Weights of a small autoregressive pixel model.
Model: 20-pixel images, norm layernorm.
Data: trained on stained colorectal tissue patches (NCT-CRC-HE-100K), 90422 training examples, 20.0 epochs.
Rows from block 5 of a small autoregressive pixel model, named by matrix and row number. Rows with one number belong to one neuron. Each number is 500 + 40 x the weight over its row's rms, rounded and kept within 0 to 999. All counts start at 0. Numbers have three digits each.
After each neuron's rows are labels from the 100 images, of 14976, where the neuron reaches its highest value: "top examples" is what is common among them. Only what is clearly more common there than usual is listed. The data: stained colorectal tissue patches (NCT-CRC-HE-100K).
# fc1: MLP up (model.blocks.5.mlp.fc1.weight, 1024x256), inputs 128-255
# fc2: MLP down (model.blocks.5.mlp.fc2.weight, 256x1024, transposed), outputs 128-255

fc1.135:544527542523470453509426502458522459443522550538533548509531463536488527527473505575451502537443545562476507551584502450493468568500512462513479536493480481493406513489467489531478480518559486531490497502436466528505439508492531504465496465466517518509513475500509503525518542466492482515513490441455483525531517462449448508505514489501530516520487537511430476510449486587469531509509
fc2.135:510527449548535550455478482547547543515512525448538479496574542512523558517569424500520404475473506552456491441470513614462481562540501553532488545519454464524577440506474488483489483417488521477490485472452481501465542572476505476566481494488493488512540507476569429475444425484509529551486483539569483447465530558486511534509545436383430519473490535578489481504457502492470551457565
top examples: tissue: tumour epithelium; tissue: lymphocytes

fc1.90:508461553516561532442447480464536533560459514541509486447553508529498462505530512516496531520543431446455482526519451485507437509517444505429470531514483593428414445513564557470520443478555479500488489473520556474474488476447468498477504516393563492576546507561487486541538455504447460578503532487417489521530425431503455500454511537514511516446469490537550530501543441451515508461580
fc2.90:524525501550407437518531448532561426481485486434455487558469522514532561512482437416506478504446491477557496438479570433476533498529502456515519491477498506519520518531449444521499502469455453528490526559452546512602453508503462499507386477578508426463519477493520491590548507473527505515497483561541495545496530518543454524487497475462425500545509488499532491507487481512459439519499
top examples: tissue: lymphocytes

fc1.738:563489496509456534459543524491523532493482480474456521528537555508476630510561530540415474463616535484545447535479569484556468448530489460433518525519571491442506513487486443406548458511491525483486545531546508488452470506442511493488489411572548432485529483494516491544529498445542560586524563513489481451537510564543515543499517459522528477417588515502491536527510529496520454563475
fc2.738:516574487461494511503473517539533481498486475527447486421444501540403446469423490488543563516415482478595484484527469390527480443495608486424571486531523449541379426555513495480530543427487463579494470497532507495490540501490465484544536511525508531446482517572490488493481553510496428491496475498481468508433488508430479522546531464474467553483516539468459540520447465546431436518508
top examples: tissue: tumour epithelium

fc1.298:569500432494481497462463545507500522541460604462477490488536475481585566503533546452475504483495438483484590510464530534517466492493443530428442484461508543449553480440530470491546596465519522521469485540544492528547534514541542473445523450488571469441493402501538448451506442515496455526472523523497409462448552452452514450523464504489531483538476493493478498547528578510609454503475
fc2.298:435497516494505495537486515524508570390445480490543520519484495518467498496502455512459511543488607498556485533496518411470438538460594470522531493523499535492450550510479520432552444471480431471518439454504507504503514449549542549443526554475440437557467556465480481578481605472424474540473517528540543536559528523548547470479523513539509499540540482475472457513460515489486470448505
top examples: tissue: tumour epithelium; tissue: normal colon mucosa

fc1.151:488455533517531460544485510497458524487576464535482501523489551482486481459468525489504486458544471510485488461546573535522529495529452439552413457467504483522515539517455464448494585530570462452473434499453391499439500499506502454575506499548527580517538441495496490526492484508445482523450555519445427449506496474445459494410477553528550552525459569498482485402523513522514533565465
fc2.151:519554520500496495514539486491413508496467480505466556511468530482545538612492477517436498594468465452467502537412501576469559468550499481476430543515546557594466508544498481475472486454451446493519469542545567515473561500484446494468476501478437548558551481478463414455526534480507502536532553535504462456516551439449456502567418507446505447430444409465446563405486508516509469520430
top examples: tissue: smooth muscle

fc1.637:465390497497528505530447518512510496467572494511417502478481450504615508449483528504440546468460554506467482455459439568444498448504451462459441487451515530595492492488520521514492532480430587490459486451535457499548447503491534506450488494477449490528506475440452570536475505570504495492461554496557459491486496529414493496515493444514529476507472491452575509487550458527488462482527
fc2.637:514561515496477500535609497491539613503509511561495468513585485529512578481487533491515572488413497480486448462496510504481491449532515482541432521519507471505459475463547471545403401515470504571557505559533497544507482483426472532466566466517483458453605478525466560518498521486441505512460575513499555504440453459489467520572490577467469516526484543526495420477487517437555523381465
top examples: tissue: smooth muscle

fc1.156:488548476523507491434495511455484544438422430469548479530493503536577427523541490472495469484530512490514520567476496500461499526537502504458548542499416492502575437483560512574507548501440529547470528524462437515536506511471487513544542494471562533530526512515568530511528548446432534514551593518446494563530444440509507479442493497467470579602477501465440540462466501525479503513555
fc2.156:454437505520508490515528487523539472465508523534471493520502588471511497536436485522484516477491527537464530469482454487511459439488460515508490562454476494519464479481426515511500484488491542438528540465516484507484550505559528476542416484458535479498452530513425449467413487548506591579526502505522428547473512500508479583543492469464520505525489468530548404454548547507442538546443
top examples: tissue: normal colon mucosa

fc1.207:497468531510537403556525491516487479510509477484487523487503519504513512553567452496447477536521552482492514531481477519567483539498551494507451420465463452493550535478557542556398449488462418507441495490527524484482489491481427537540482495509515431477581480519460565545536410551514519570536467655525542518528531575557486457473548517476482505560563499541475531510480525475502462465502
fc2.207:570547501552478505511462463465509438489573446515513503506573533518384529508540505472470536513484489427474538520460461535546482463457447539483458483546543427519453554483536492458527470522466548532601463463501430564544502563503540432534474490555504452448470527439553543513478537479456554449478541550455477490531466461531490431515544510500533517467470476504510454511486479473507501460518
top examples: tissue: lymphocytes

fc1.546:518521449493486576463471497433446508488521447488494520547561493534505473420490555591536575590513401543469483557499526507452457546458528468542482523460454505513556483484529525513420489537529452472441469537430491469492491562480585504453487483529521514571502511452495471550457471533555481526482509442521406518525489490505468511484552450528601454556528496517520507420565430576434514519558
fc2.546:564488494518484444509504458480515451541482508465476521521536550555489483573489473484536532462515473482474441495514505572550556510493515480558507507474485445460537539533453477515481535465559495490484431495487493510530409628541501497530486463508442509445539473525543512440554474452510463477475480500486521523492601547446552549545494499483502583523511529483528528501631511470586517466486
top examples: tissue: lymphocytes

fc1.583:560479541429440469558515514576466554393503512579463546484528509429526482477515519517549547481436516528515495519488486531503546511461471543538468464512609437473499442577524486447528490470504494550481498536469540426445531499505510521448511463510474466496459586487482466517596521492522457499452498504542413455551589507438550493557509500492478404511598491481501543463517532593458473486487
fc2.583:542525451514542499533443456518509413513487515441484459374513551475543506495506502444571525550540478550496455420578505523495470457503444503448474505537456483488468532410492541517533397531472498478589484453483478585500533504494483496513563474511465497526394509480483471512490486457497491478483450507489545528498471516495419507417509557512527523477512501465509565517419472419443473565457
top examples: tissue: normal colon mucosa

fc1.18:493504529464519512570483492505455417489586481494508529459485499584516509573438514455498479501426505512498495519517552564519502483502439525492478488526497531504452518541507463452525543429518540548599523506483455492541551428536566540538487492577540500510547439451463477557476487443482527503540452488523454470435472511575548412489436446594530551528509446417508456491461506446473486462481
fc2.18:468512516528504458555463453535480523509427500515516489508444429468534526431486467441546576508530474502462590538522434482503543437529579517557541466435438432505506449547479529464505482472516429425506504437490482565458496553482561484518514564507587445441513556526538493450527494482503466501556508487486462468514518538494460522474515517492496562537483480499548459493557475539603465507545
top examples: tissue: lymphocytes

fc1.239:476383486503429516557571537543532523493471496469493497525514510511472524457485566469418603444568487551534486601528543514517487526523508495549511459493523492486544589478505438474519521503502466513472499498547534533504546504526491470496556519490530500505471500517422526543565503480463563579484486484476559493553546428432551491524546459525495568488488487467477516516435501472460537544514
fc2.239:491497561416517430486533455403495490496497450497529461503470469593510507467544494529514498549487495484515523502506499544498568387521506458412499455499457501516494406394520507524475490520542598489581515529537450543537440483505540454542448428477511495562535494502485465546410504504441494478481571502542513501538538493568536483442446536469460462492597478513490488493544440493518510494545
top examples: tissue: normal colon mucosa; tissue: tumour epithelium

fc1.510:548471475464538547577437523514478561492515484524544514476527468502468535448443522510500573478446551454518444561554512508485496515496456523519467482509479482520566537467479495483564519521581495535489485436478552490452499520560561556483504498518381507509533583521535550542494496519458427519498564524577576497538455440539523506487513500559541508426455481500524546416481499453494488472467
fc2.510:507495548512476407506449489458412538433493480504528451541504537498546493490550502476549512465470456513520401442528507425528543443519477435488447455421519463520508494491520503481479475473480495499556517537514553484471484516468447480520522443540467481488490496522510513569516520555549485493475479512397434494521510499476473519519498536405552465505500570528521490486512546553503521479514
top examples: tissue: lymphocytes

fc1.299:499497527427457512459464476490536474527550569518494546550526435405444559524537485489505545505533473465475518475469490533470492493437498532461516569453520475480549487453552515520518499466435486559442518510477493489431603433465529548452475502493503491521453519585495543505556596480482491489516540532470483516526469454509563424490514491524536553439408484449560519456600501490538473570487
fc2.299:469566502465468488534563550488526540519492451540480458531435516491494484583456537464529570495484503531520524503504471498476532519524494540525488609570489454563501584512472490456510540447515486488524440473493486496483570524485476446544530437520563440579472460518569504504565562537544488396429508508485569591587473476534537497475479523492562509507452484490430513491466493443499449522533
top examples: tissue: tumour epithelium

fc1.759:563483552431507603518521494511561492536518470456601450501512545515439510435520524529524498512543528592485497544509535469410468531480502495556486476536425497467467492461499544495511496460515435555526564493479509594462515510481528483501511530494418460507482479494483510442513532512529481476516521502565488577528568501499526497516573570494495481569541498499514461498532543513429495493570
fc2.759:481517467505441503483546547496482558467517550532507483553515481503477551502425449482491537516510465495486483550498538500537494491505470516503452455398486467539575460512451466503456457497477533544503510543525450452562515479458417532459487461586441524526515496516516504500505487504486467525501475511468533530528486505474537506517507553477537510468463563519455536541551488486545439466474
top examples: tissue: lymphocytes

fc1.274:434440553542586530519425497541536461539498526485522523480462609499536524565446493514507482553513539486540480541458506492551452477478572511500497391518499454579512530484507526524498567481536538523512461540508435571530509508522509573504465500457494532465472469501505402529556560506520575552452491490535513436554472522549588530519448504476540524458511462467489487500518422453515522487509
fc2.274:508462485413524432464565519584526490437519523457460447510564501563510510427491483510511497436551526417551489487462468451541488567529468530461582496476528490482466449547417536572476530476442466511525491484495540456496477530545527478456481415507453507512485552474485474463454481507475508456541521508476554467555563526528547506497536564543471504491500555594491549504493539517474529509519
top examples: tissue: tumour epithelium

fc1.661:512518524494482485537477508467533549509471500496430507499463575479527515520460513518466436560501511501525528496459584430477482485473458517485410530577531478470472509497471498569564484489458488509487586506494516520462542517365455498484505491490522478506485456513459570441605432524461465491532434543470477564494540532508509474483442501470441437568497523533508587476557524478442523504461
fc2.661:494526521422575436500555494530522528536477513490528452543547478534500472458494513466517513484515418516484510507530429492448495548525536507560588537565449537512486518504532537469474458537526556525449461484482452576460481569563528516525551428497510490532510618568515511497479443494553529518454462492451476430495511485409417539503493513483498523505488455514427435524546525490533503453457
top examples: tissue: smooth muscle

fc1.528:619531496456474452455479439535458402468500489517510540501547433465489585552505515519490528525504474516473502504597541488437505560499490527459521605546451445522496548460469471479529462484522438536564442475422445467533446496479542512472530525466501429500479442498508518524581432487503534522505446510452504525481521393604474553482513522474530473488520482462567449473522468485455479564552
fc2.528:557517433552446563508495594456555525483468562428512517491523534477523475432517471481585413531510498552443447395522505523527485498450479509539428443505542493453547461562472498453529525468603531465510464469480558542491532417515461479495432458440469471542540542533492498481465491510439529468443543487524444447508498532432508496515594475518477490560522589559470586495493518478538508554475
top examples: tissue: lymphocytes

fc1.320:467475434549516451474529481518480528499516516531552481410476497515416498522532536576561454491499589587497512463481543418499464513520407490474522493474487509468503468459519566498542549517615566477550471545577413580530521552492465500505468459500506524530520457584583516589490506445535460505448484464550479469490395534607487534538537531531589527465481556540474499513452577457524513490456
fc2.320:522441487439484450455489420448485516482480489587521453490464568499424493475547452506588462538495500475485484482510511516512493546520517548480490460475431507478496408492485570463492497478455493486407501485460497534518532601492494547518516527492431540483553440517431502502499448461547452543410502553550543497545543475492540467456495502498470511494515406585451460546486530488603519517426
top examples: tissue: normal colon mucosa

fc1.11:512449482533452486457523491515485465473561516503488435481493496520490543496481448578457507506500474553474538493474472437523454551448454525499503488469511535579571522520496455492446581491521528514542520483502438559498452485461502527574459508516540525480535494509439516504483561548473517462422528545567420588583500500510531499459423554538530476528491432470495528503491487504486474436479
fc2.11:487528512446433531504470514541525481489481557489570464534501556542505557515537573444521451479479528453453544529419520477532475605539503484533534492517479439465486456504524481530530451487483451495540506552453497425478531493450451488408484516528520461460455525444551522462526465479496538496517565524450535475487487480599470466462479381486424480521545490515475515482456531572568492543529
top examples: tissue: normal colon mucosa

fc1.220:523469494494490463483485510465501498468521453514518458543469575491517461505549575447464466444495501589493465485548493485524478507444504507444561443479503456496549515413474562398520447513457498535491519508460488561491447488493544589504440513533506555535544452540514526516486545555568543526527468506521532533557493544528494455496492534525525501532467518503519510545470525545429458528498
fc2.220:541465461517441545499537424500514521492524561468510471444527510493514462491451509518458457491476548475538504607529522404515496525451534561579467530463517572515478557542501448544440529513526615520495532453511465460500492550465523451569513474522502502511485518501467474474552464412510508446529500502523416544518451568561550473455541509510455498547497488552466445493551569459481518400452
top examples: tissue: normal colon mucosa

fc1.21:521508517524516466442478449539513529480455503469479532445498526503549517478492517476455511447529507527487446585520541484479514428515534543517467478503399426577559465423514523456489505493612491535513471534511597489534500495386428498520523467530543590519515443521467460488558489498568495516559529505499487479516516512443490494489514512558489540489434466439451537495553447607508547447505
fc2.21:598458459454477484485477510545439481537503478487485530507499528525471434467541507548504500512533565502556540478465433488511500447526520434465515447536548507488519563508520469577521474500505446479492521470457507529495440513556596515506503479578544540525516504535471517441487465491510461517520539495534502558485484483622504518545463507503540502483534502524484430499492546480529498445515
top examples: tissue: tumour epithelium