Weights of a small autoregressive pixel model.
Data: trained on stained colorectal tissue patches (NCT-CRC-HE-100K), 90422 training examples.
Rows from block 3 of a small autoregressive pixel model, named by matrix and row number. Rows with one number belong to one neuron. Each number is 128 + 24 x the weight over its row's rms, rounded and kept within 0 to 255. All counts start at 0. Numbers have three digits each.
After each neuron's rows are labels from the 100 images, of 14976, where the neuron reaches its highest value: "strongest on" is what is common among them. Only what is clearly more common there than usual is listed. The data: stained colorectal tissue patches (NCT-CRC-HE-100K). In brackets: how many of the 100, against the usual share in percent.
# fc1: MLP up (model.blocks.3.mlp.fc1.weight, 1024x256), inputs 86-171
# fc2: MLP down (model.blocks.3.mlp.fc2.weight, 256x1024, transposed), outputs 86-171

fc1.720:120110168117099114114122126133118106139152079126094130135145123118134114126086144111125101138120126125067138183130146115150131175138127140126115114120132146120092176156103078123141143108085182170163123172075113136126108122119105117144118100130145101167091146
fc2.720:129149140116126138139153131137119143115167113133152128139138182113171109110136117116131155089140102107153126141110166106163139167172141096119162134116102138149136142110106177140111156123134084136137110108147137107166132133116109132130113115158086117095169104
strongest on: tissue: adipose tissue (45 vs 10.2)

fc1.423:149144156111157132152126118100170119139125102117097120087084121125111086149160095134112140109154182089131109166127154128139175096097131109117120143138110099140136145106136133109124100132113120124168132121126095133125118119104154118131134124084114098150103124
fc2.423:144124082096101098104095129121112140104107145156137153114129110104173151119174144143088151112106100123147114143087115129130122136161126119078116145118120112113126112099106124175093130156141114115088111127139146147101161195130137111147142158108130190131124127
strongest on: tissue: adipose tissue (44 vs 10.2)

fc1.758:107135153107111093129095099121164133076105124153144117132151106140110154142096144156139098147114137125103127134099118124115124090158165074131124166131151132119130112097120091177122179118090132116097094112124146169113136146126087160129120131131091119126137156
fc2.758:141106148144140137146149159127113164128177152121108174075106114130160110097171067130091175121147142159166118117158139108131121106103094150107106117148104166148100148118069190088158109108136105154132169158118119134107131136137127118087137120143126140132110126
strongest on: tissue: lymphocytes (70 vs 11.2)

fc1.723:106129147121131180126161115085102134133098114127097146165126122112125160121132159154137145139128129117124120087085085107102138123081115114151132168124135130140131114123150154124170097111135126102109105131130132149118145086115162107162180098158158123101137107
fc2.723:145123123158088093124078168146112134164128119125140153120127115151107126148130135076118132123119130139136155108167121156115147166181153134103126133172135151119141102158104097109109163077167141160125126130172144089145125168143107127098105137143078172134155161
strongest on: tissue: adipose tissue (40 vs 10.2)

fc1.635:156121094132134146121137154139153116092114151136136101118195122177101125093137160115158095147117138171149101094101140084135128108165122121162094118107139131122116112112095105103114123113139121098187111119106155119150123098140141113108146115133064115134131113
fc2.635:133128117127119142150121113106082140153116104143147124121165132139139159165111079143138135116114097138158110100141107134088104116124127121118172138122134150135109136140111088096097151134120117185082113127165136081165127105093181130131154170128153131101134174
strongest on: tissue: normal colon mucosa (35 vs 8.8)

fc1.382:055098120121091102146154072110129115142160152072150155152065119117129154159123147148114132126103145111136084137123137114104162158101164134121102130111134133131113126106097161143171177141147145164138139157113162177111108095130121128144119113150105137134126159
fc2.382:103120114138141140110163173140134127098141115183147103106126103118115106092148125093153123114097100119114118156125145128118097122121098076112124127156118113090120126137150131113081153144089105131134154115121133123144152116153094125138091172119111112151132142
strongest on: tissue: debris (31 vs 11.2)

fc1.339:134154160117165155130173131108122091122162119150121141145146087206138142162142155152142147180100103132142120145159106131137118106126127133112098158168127106105124136130143136114114158101103132149125138078156160148109115136138128094131152107115116166136122126
fc2.339:121119113142094082133096112132147130131147131117123151158137124107113118144131108086116119112182160136155164105160113155155124124154150127093141141096080115184148160127089128108154143169146122118144078124096106128100107136113150094132126121125102126075097105
strongest on: tissue: tumour epithelium (40 vs 14.9); tissue: cancer-associated stroma (33 vs 10.7)

fc1.14:126149106131104150142150165101142099127120138119146108134165119144140103135130129109143128124145105110125147127146131129103138103126150109167145125121124164103143157081114099158091130132088096083145184075162112130119114113146127117129104134111149105160102145
fc2.14:160091135097161123136112116126169139165124196124138130155080159134101083123126104133153131203134142133144101138142169112072097091103115120103104123134109096127155160139118124107138102156134148131163118179114156176106118140139126130121128147099119124126144140
strongest on: tissue: mucus (37 vs 9)

fc1.743:160109142095115144123114145092153136145140100132103150071090160117111119104121127115113130153097139087134116143103110135121159103071144150094127148139065108087098099124135148180101145123116129103120117121129088119138105160132112108162164167126166086155119159
fc2.743:193099132101090107136104138137133132114107118152115167195130110111159152101122121103103117142141120137088186106125171142102153122144146103116147135108125134127134149137139109100153106120117132160132108112117092105140152133058145101075142155168085146124113161
strongest on: tissue: normal colon mucosa (31 vs 8.8)

fc1.574:108133121124116132128100143122077113123124083087084128164122149121145142146052167166145130130073160124112127104143114128110167121118117128083120138122115166136104098143097150123123134174144157120114133126149113147142087099152126120134142073097106065112138081
fc2.574:149146146147135127149193100129106126158097144145133125155152150092133129092125108095137133140143126073103100126100136116138122125159153115113132115104151186131074161120133106129173119075151092121163104122111129073126143149131099146132092124138162149120090166
strongest on: tissue: mucus (27 vs 9)

fc1.239:115154118130095160115145173133128137122161117112160153080132095119109159104142168073131139118103085123116120154132130116133125089115133102128135138132155132144123166137077126156134120166106142147126098143079144145118146119110128127108129133103125137112151169
fc2.239:135111117151154130108066132132127113107113113092152140137136156117139090154149124166099125171161124125155119123133129139103150150155094140140097122104120083172164104172153117102120136115097078078120118064163143161128064128140151133147090154139147145137128149
strongest on: tissue: tumour epithelium (49 vs 14.9)

fc1.645:125132141121112117087091136129139082156126135107136157144166104142119138129118104124130126112121164151116113150167124103162107118118146123144144100115143164121149093125119111100125116109134190133173136102074087142139169122104114136146120140172134125201115143
fc2.645:106156112125152144156151156137131138152145125151164133148109126116135118133115116122139132118170098125092117132091126135121133117137138114102134091111150122107101136149140151106109148129150089086098131127126130130165116141132151135122154127102153093084107105
strongest on: tissue: normal colon mucosa (25 vs 8.8)

fc1.375:120121153140146161117102108109122120114102122108200143170132123102106158123126160110097159137100124127108113150143149158162144116109103106131113166097109145107112122205130138110091124139090086115135106132096142102130171159094159105092163148092128122112180140
fc2.375:127144145116121115144115120141113100152138124119130137116161153145148064158144095140170109135119117105115101120147109096131108103109113113117068090111171127167095122126132130126147126139112160126101121138154131168111116090169133186116089100122152171094109142
strongest on: tissue: normal colon mucosa (36 vs 8.8); tissue: lymphocytes (30 vs 11.2)

fc1.625:130119153060114165107135112134165123165118097129094133108179144133096170071133105135147109142109190102114125106106145113141149116148137134101108150142125145108110146145140085144164135143123122118142130154116148097098098144145146133169101120129094165117127148
fc2.625:203125129129118122101150113102096133158173167105112145132142097163130138180086123124098120153160142137108114131117111100141120100167127140126137140122144123063129156124142124147084166134085101145149137115139121123174183116120117104132154193152123156105124120
strongest on: tissue: normal colon mucosa (38 vs 8.8)

fc1.426:144151139163124121128106125130137156119128164128115173109124106092123142148171174101141117144166131100129118082114163132112120102123119119127100134132083127135130115160112133100120166151128142173120126115119113140075140101108117116114111107114139127131107106
fc2.426:142091123132163115095129163117116174147110094143122100114151151175150128114111090192077160111061136100120138135129102073156127153125108137135149130124113124138112117108105130144114093095165129125101098118139115093141145140106121180130052140153139167091153162
strongest on: tissue: tumour epithelium (49 vs 14.9)

fc1.621:155145104094147146100127117118142136148127138154104106128049143148119143108170134114113095131101084082106116161112121128173096112145169109128107149123093126157151151151146133132142168109154122131143100115074137113143127148117097119157109130104120117084106112
fc2.621:106129136143155070126141148144137112127101111120132146105151146180149140154128109099138164132164128164087125145169125118112103125103102167129157135131108159095102121100168115123147087116107110194109146117151154151138138129117135132116139115127139120138135121
strongest on: tissue: adipose tissue (41 vs 10.2)

fc1.111:139131151143156163149118132152153108113086130159097156123104098140114092120096138100129078111152127158128127133116151117081115118089152175118124075154133121116104132126117103148150117108118145117131080079153093135161127130112134113111137140135126105145110147
fc2.111:152123113124134085121130115130105142139146091155121108139142127153103140066146111152136139098153154127116101129098120097156121155200122069113106132125114177151166106139129155104110111111143110151138144151131173088144125109122155166171105132142113122151140135
strongest on: tissue: adipose tissue (29 vs 10.2)

fc1.641:097084098113152118168152139123120102154113100161103108117129155103127146116099135085104145145120077138142109146127144088091096153081114123138094084114113109133119159104146142120149083072121109147148145092186145164153139120113099118188153127111130099111094074
fc2.641:154159136151108144109104143146173169154093180099142124091105113135110151139131158103124133111130159148117084081094113120123170156167140130112132084069104125141164101142142159118117140154178094117114118131097125066129121128113120139136072122139080147142123150
strongest on: tissue: tumour epithelium (48 vs 14.9)

fc1.92:091147144146126128126164142119121156112142135117120117143141136141097126100133160097075119173147112132118113121081086173123139132115146112129072135127108067110130129148144104101116130106127117146114095145108141157138120150150157170087129109172123158159111153
fc2.92:098122163131122108147123144123074104124108161105165151121108087165087134146138145158109140090124141108100121154117129116137125118119118137157120110131119141111131129102128119137133127129082090150143125137159151131134126138143120082107114147111094127099098135
strongest on: tissue: lymphocytes (48 vs 11.2)

fc1.218:120098133105160121154106124162145145144095084109153145118129137112120184153097131153118093078114142130096093132065117106142158124131150137137068102113093093132144140151095119094152144130074102092136076131120120114143086107094133153130102112119066097175144134
fc2.218:155122122150135116163165163109130176138163154130134129133095126160122133102149186132156182120133146165093135111151104150099090158076102108159157111112112115125140090118142094144122155130149148138127132112141132142129136131115136066081072151102163141103127143
strongest on: tissue: adipose tissue (28 vs 10.2)

fc1.346:090140164117103098092102138129088097131076102094125085126147125105149101098109163085118116131136097120151121122164130117125123083082073185132131096091120128133155137154110144136146139132115159095113116152150136141158113098076145149085126104132134139120143117
fc2.346:157108131147148128134112152098154095098111156136135181132119124120124165131135084117134127137118112110108098144076166094106128143156167129116154121139130107087067132101111084167138110138138134131103133101119137137095151125143135095137162085110170122134096159
strongest on: tissue: mucus (25 vs 9)

fc1.601:144142167126105136131166135145114121105134125120082131215116131149078180121137056095108150129168127102143127095065116115103125111120128157108104112107128101118178141102171114130138112100135099124155147117167121122115104119163150125113122134123143126123139145
fc2.601:080136088146159114106143080109128148155167131081204156116134121095126084134100118149162105137136141140139134128126097134122124101177144127176146105141115102125112108156091132142142158165093125083125115118133132132156136114088134120157142116121101128155142151
strongest on: tissue: lymphocytes (42 vs 11.2)

fc1.183:145112093079146155139165115131130136154166144145148108142163138146137148120109117144102135139147149144132075115112114127112143113164180091144111160135136143095112117165123153180105147156153105119128112144101099130170143144076096160122129161102112107131092128
fc2.183:072138155145140132082094135174134123102109150095147125113137121137163079128127110154169096203122109112138128120134120117154130118133126174159138145121150120133121173111140168165163096145131146119164158122136122105106154040137145075125149108120145105158120119
strongest on: tissue: mucus (33 vs 9)

fc1.163:127106166134145132121132125102101093148130135085139069136157126104095140089119137142147105121157108103099139100109151135150121136095080099135100124097144129160134147140143127154122089141147117147137142150146183151126095166150136141096137124143140137141106142
fc2.163:152086113104117150101101160141141147105148122145096135213103109172083157149121142131083098111117143155097086142149125133107089119157128165104177129106128153128119130129082130107111086127148129097118151123117109110180106108137119111131112125132115131100159104
strongest on: tissue: smooth muscle (33 vs 13.3)

fc1.266:138147141169118116122068133108150076113098147131119096132150137113136138143142126121204125161160109147109126108165106167120090138109152138114104116101100108097130099109129136135154142143100107134168105114126138177136099095119125150123139116081130116156153127
fc2.266:105122116179136151137194140167125147095127111126117139133120130109127160109101138156089111120140118123127100135133128129132126136124149165104147143148103159118143159117140162109099121100124100115122134141095106127109166119123119138146080178172152159117152149
strongest on: tissue: normal colon mucosa (53 vs 8.8)

fc1.160:142103156083115111094166150118090134126166128131115109162144148128119124124146108116157135145147100158140118169121137102105158085156149105124119112124111181096112145090145088125085126127132130140130134114150174116113179142097118106153118122146102139136106206
fc2.160:108186109154142113144098123105162140137116105098149132142167117100127116128095128132154146151155145095103115106101134101113138176118127146140169119125107119137134138093112144115110116143137144152120093108130098132108102137143136102134132099110102129135097061
strongest on: tissue: tumour epithelium (51 vs 14.9); tissue: lymphocytes (33 vs 11.2)

fc1.33:139159063148074110093114117121161108130149161124140119118120136118105126147103108097090160139131084107116105137132129095170121064174140117132118118123079115120151089142115167123135163115124102112087102126099120118143092094132087120163157088101119119140129075
fc2.33:086176112112133172146123103130113124136109134144115141170090108187131108125136108147110130133118140099140140171146138131154128133117128119177126107115166126173107131124082134111151116096170099103151148124124124080108161139142099135124151124100113116134176102
strongest on: tissue: mucus (30 vs 9)

fc1.474:104142103124155099107113107107149150127103166159091111174121127097092157135154133150120113120146189135129128154097143094121087153155110087135114134136136138109127145149119154131098146122129094100157155117105144133081128085179122105144150149189089152128147134
fc2.474:124128159177145143121132161083108117109128107133139119095142116107163114128158148088103151135142110103115125126123131120123138158129063195120142125123115107179133139134159063107099068158148122125082086139155100138132112150099149108160137153117151120071111083
strongest on: tissue: lymphocytes (28 vs 11.2)

fc1.279:159115133111140156116145106113081144096091132128108138165126115112140124112184165150152073144089120166115135100123091100139140123151150128111105115145139153129125114146144130084155136138130133083154123122125120116135059120116174102106103162119126094135100121
fc2.279:161146179166126139111128134171137121151072124155088153108106098152108088129116123093114160152130125134131116086101118109099139138143125123132147130111101082116109173115141138123092169101100121125106147151152142087151122145107105156130147116139125139155167099
strongest on: tissue: mucus (25 vs 9)

fc1.445:111106119123121153060150141112115123084124160175114119119170116093086115145176140153144139148147153146151123174098135152108127149134105091147146144133114109120126065136141123147121104136150118113139095128123159136087125069128111120119103118111122091129132078
fc2.445:156123128122099098171130130105119156112129147108166150101137102164119090085141174162109136134162148156159135107127192093146129104157152135106104157156153097127106147149137118112128079078123144126090122102136125115126130168160104166180143129148116123165113127
strongest on: tissue: debris (42 vs 11.2)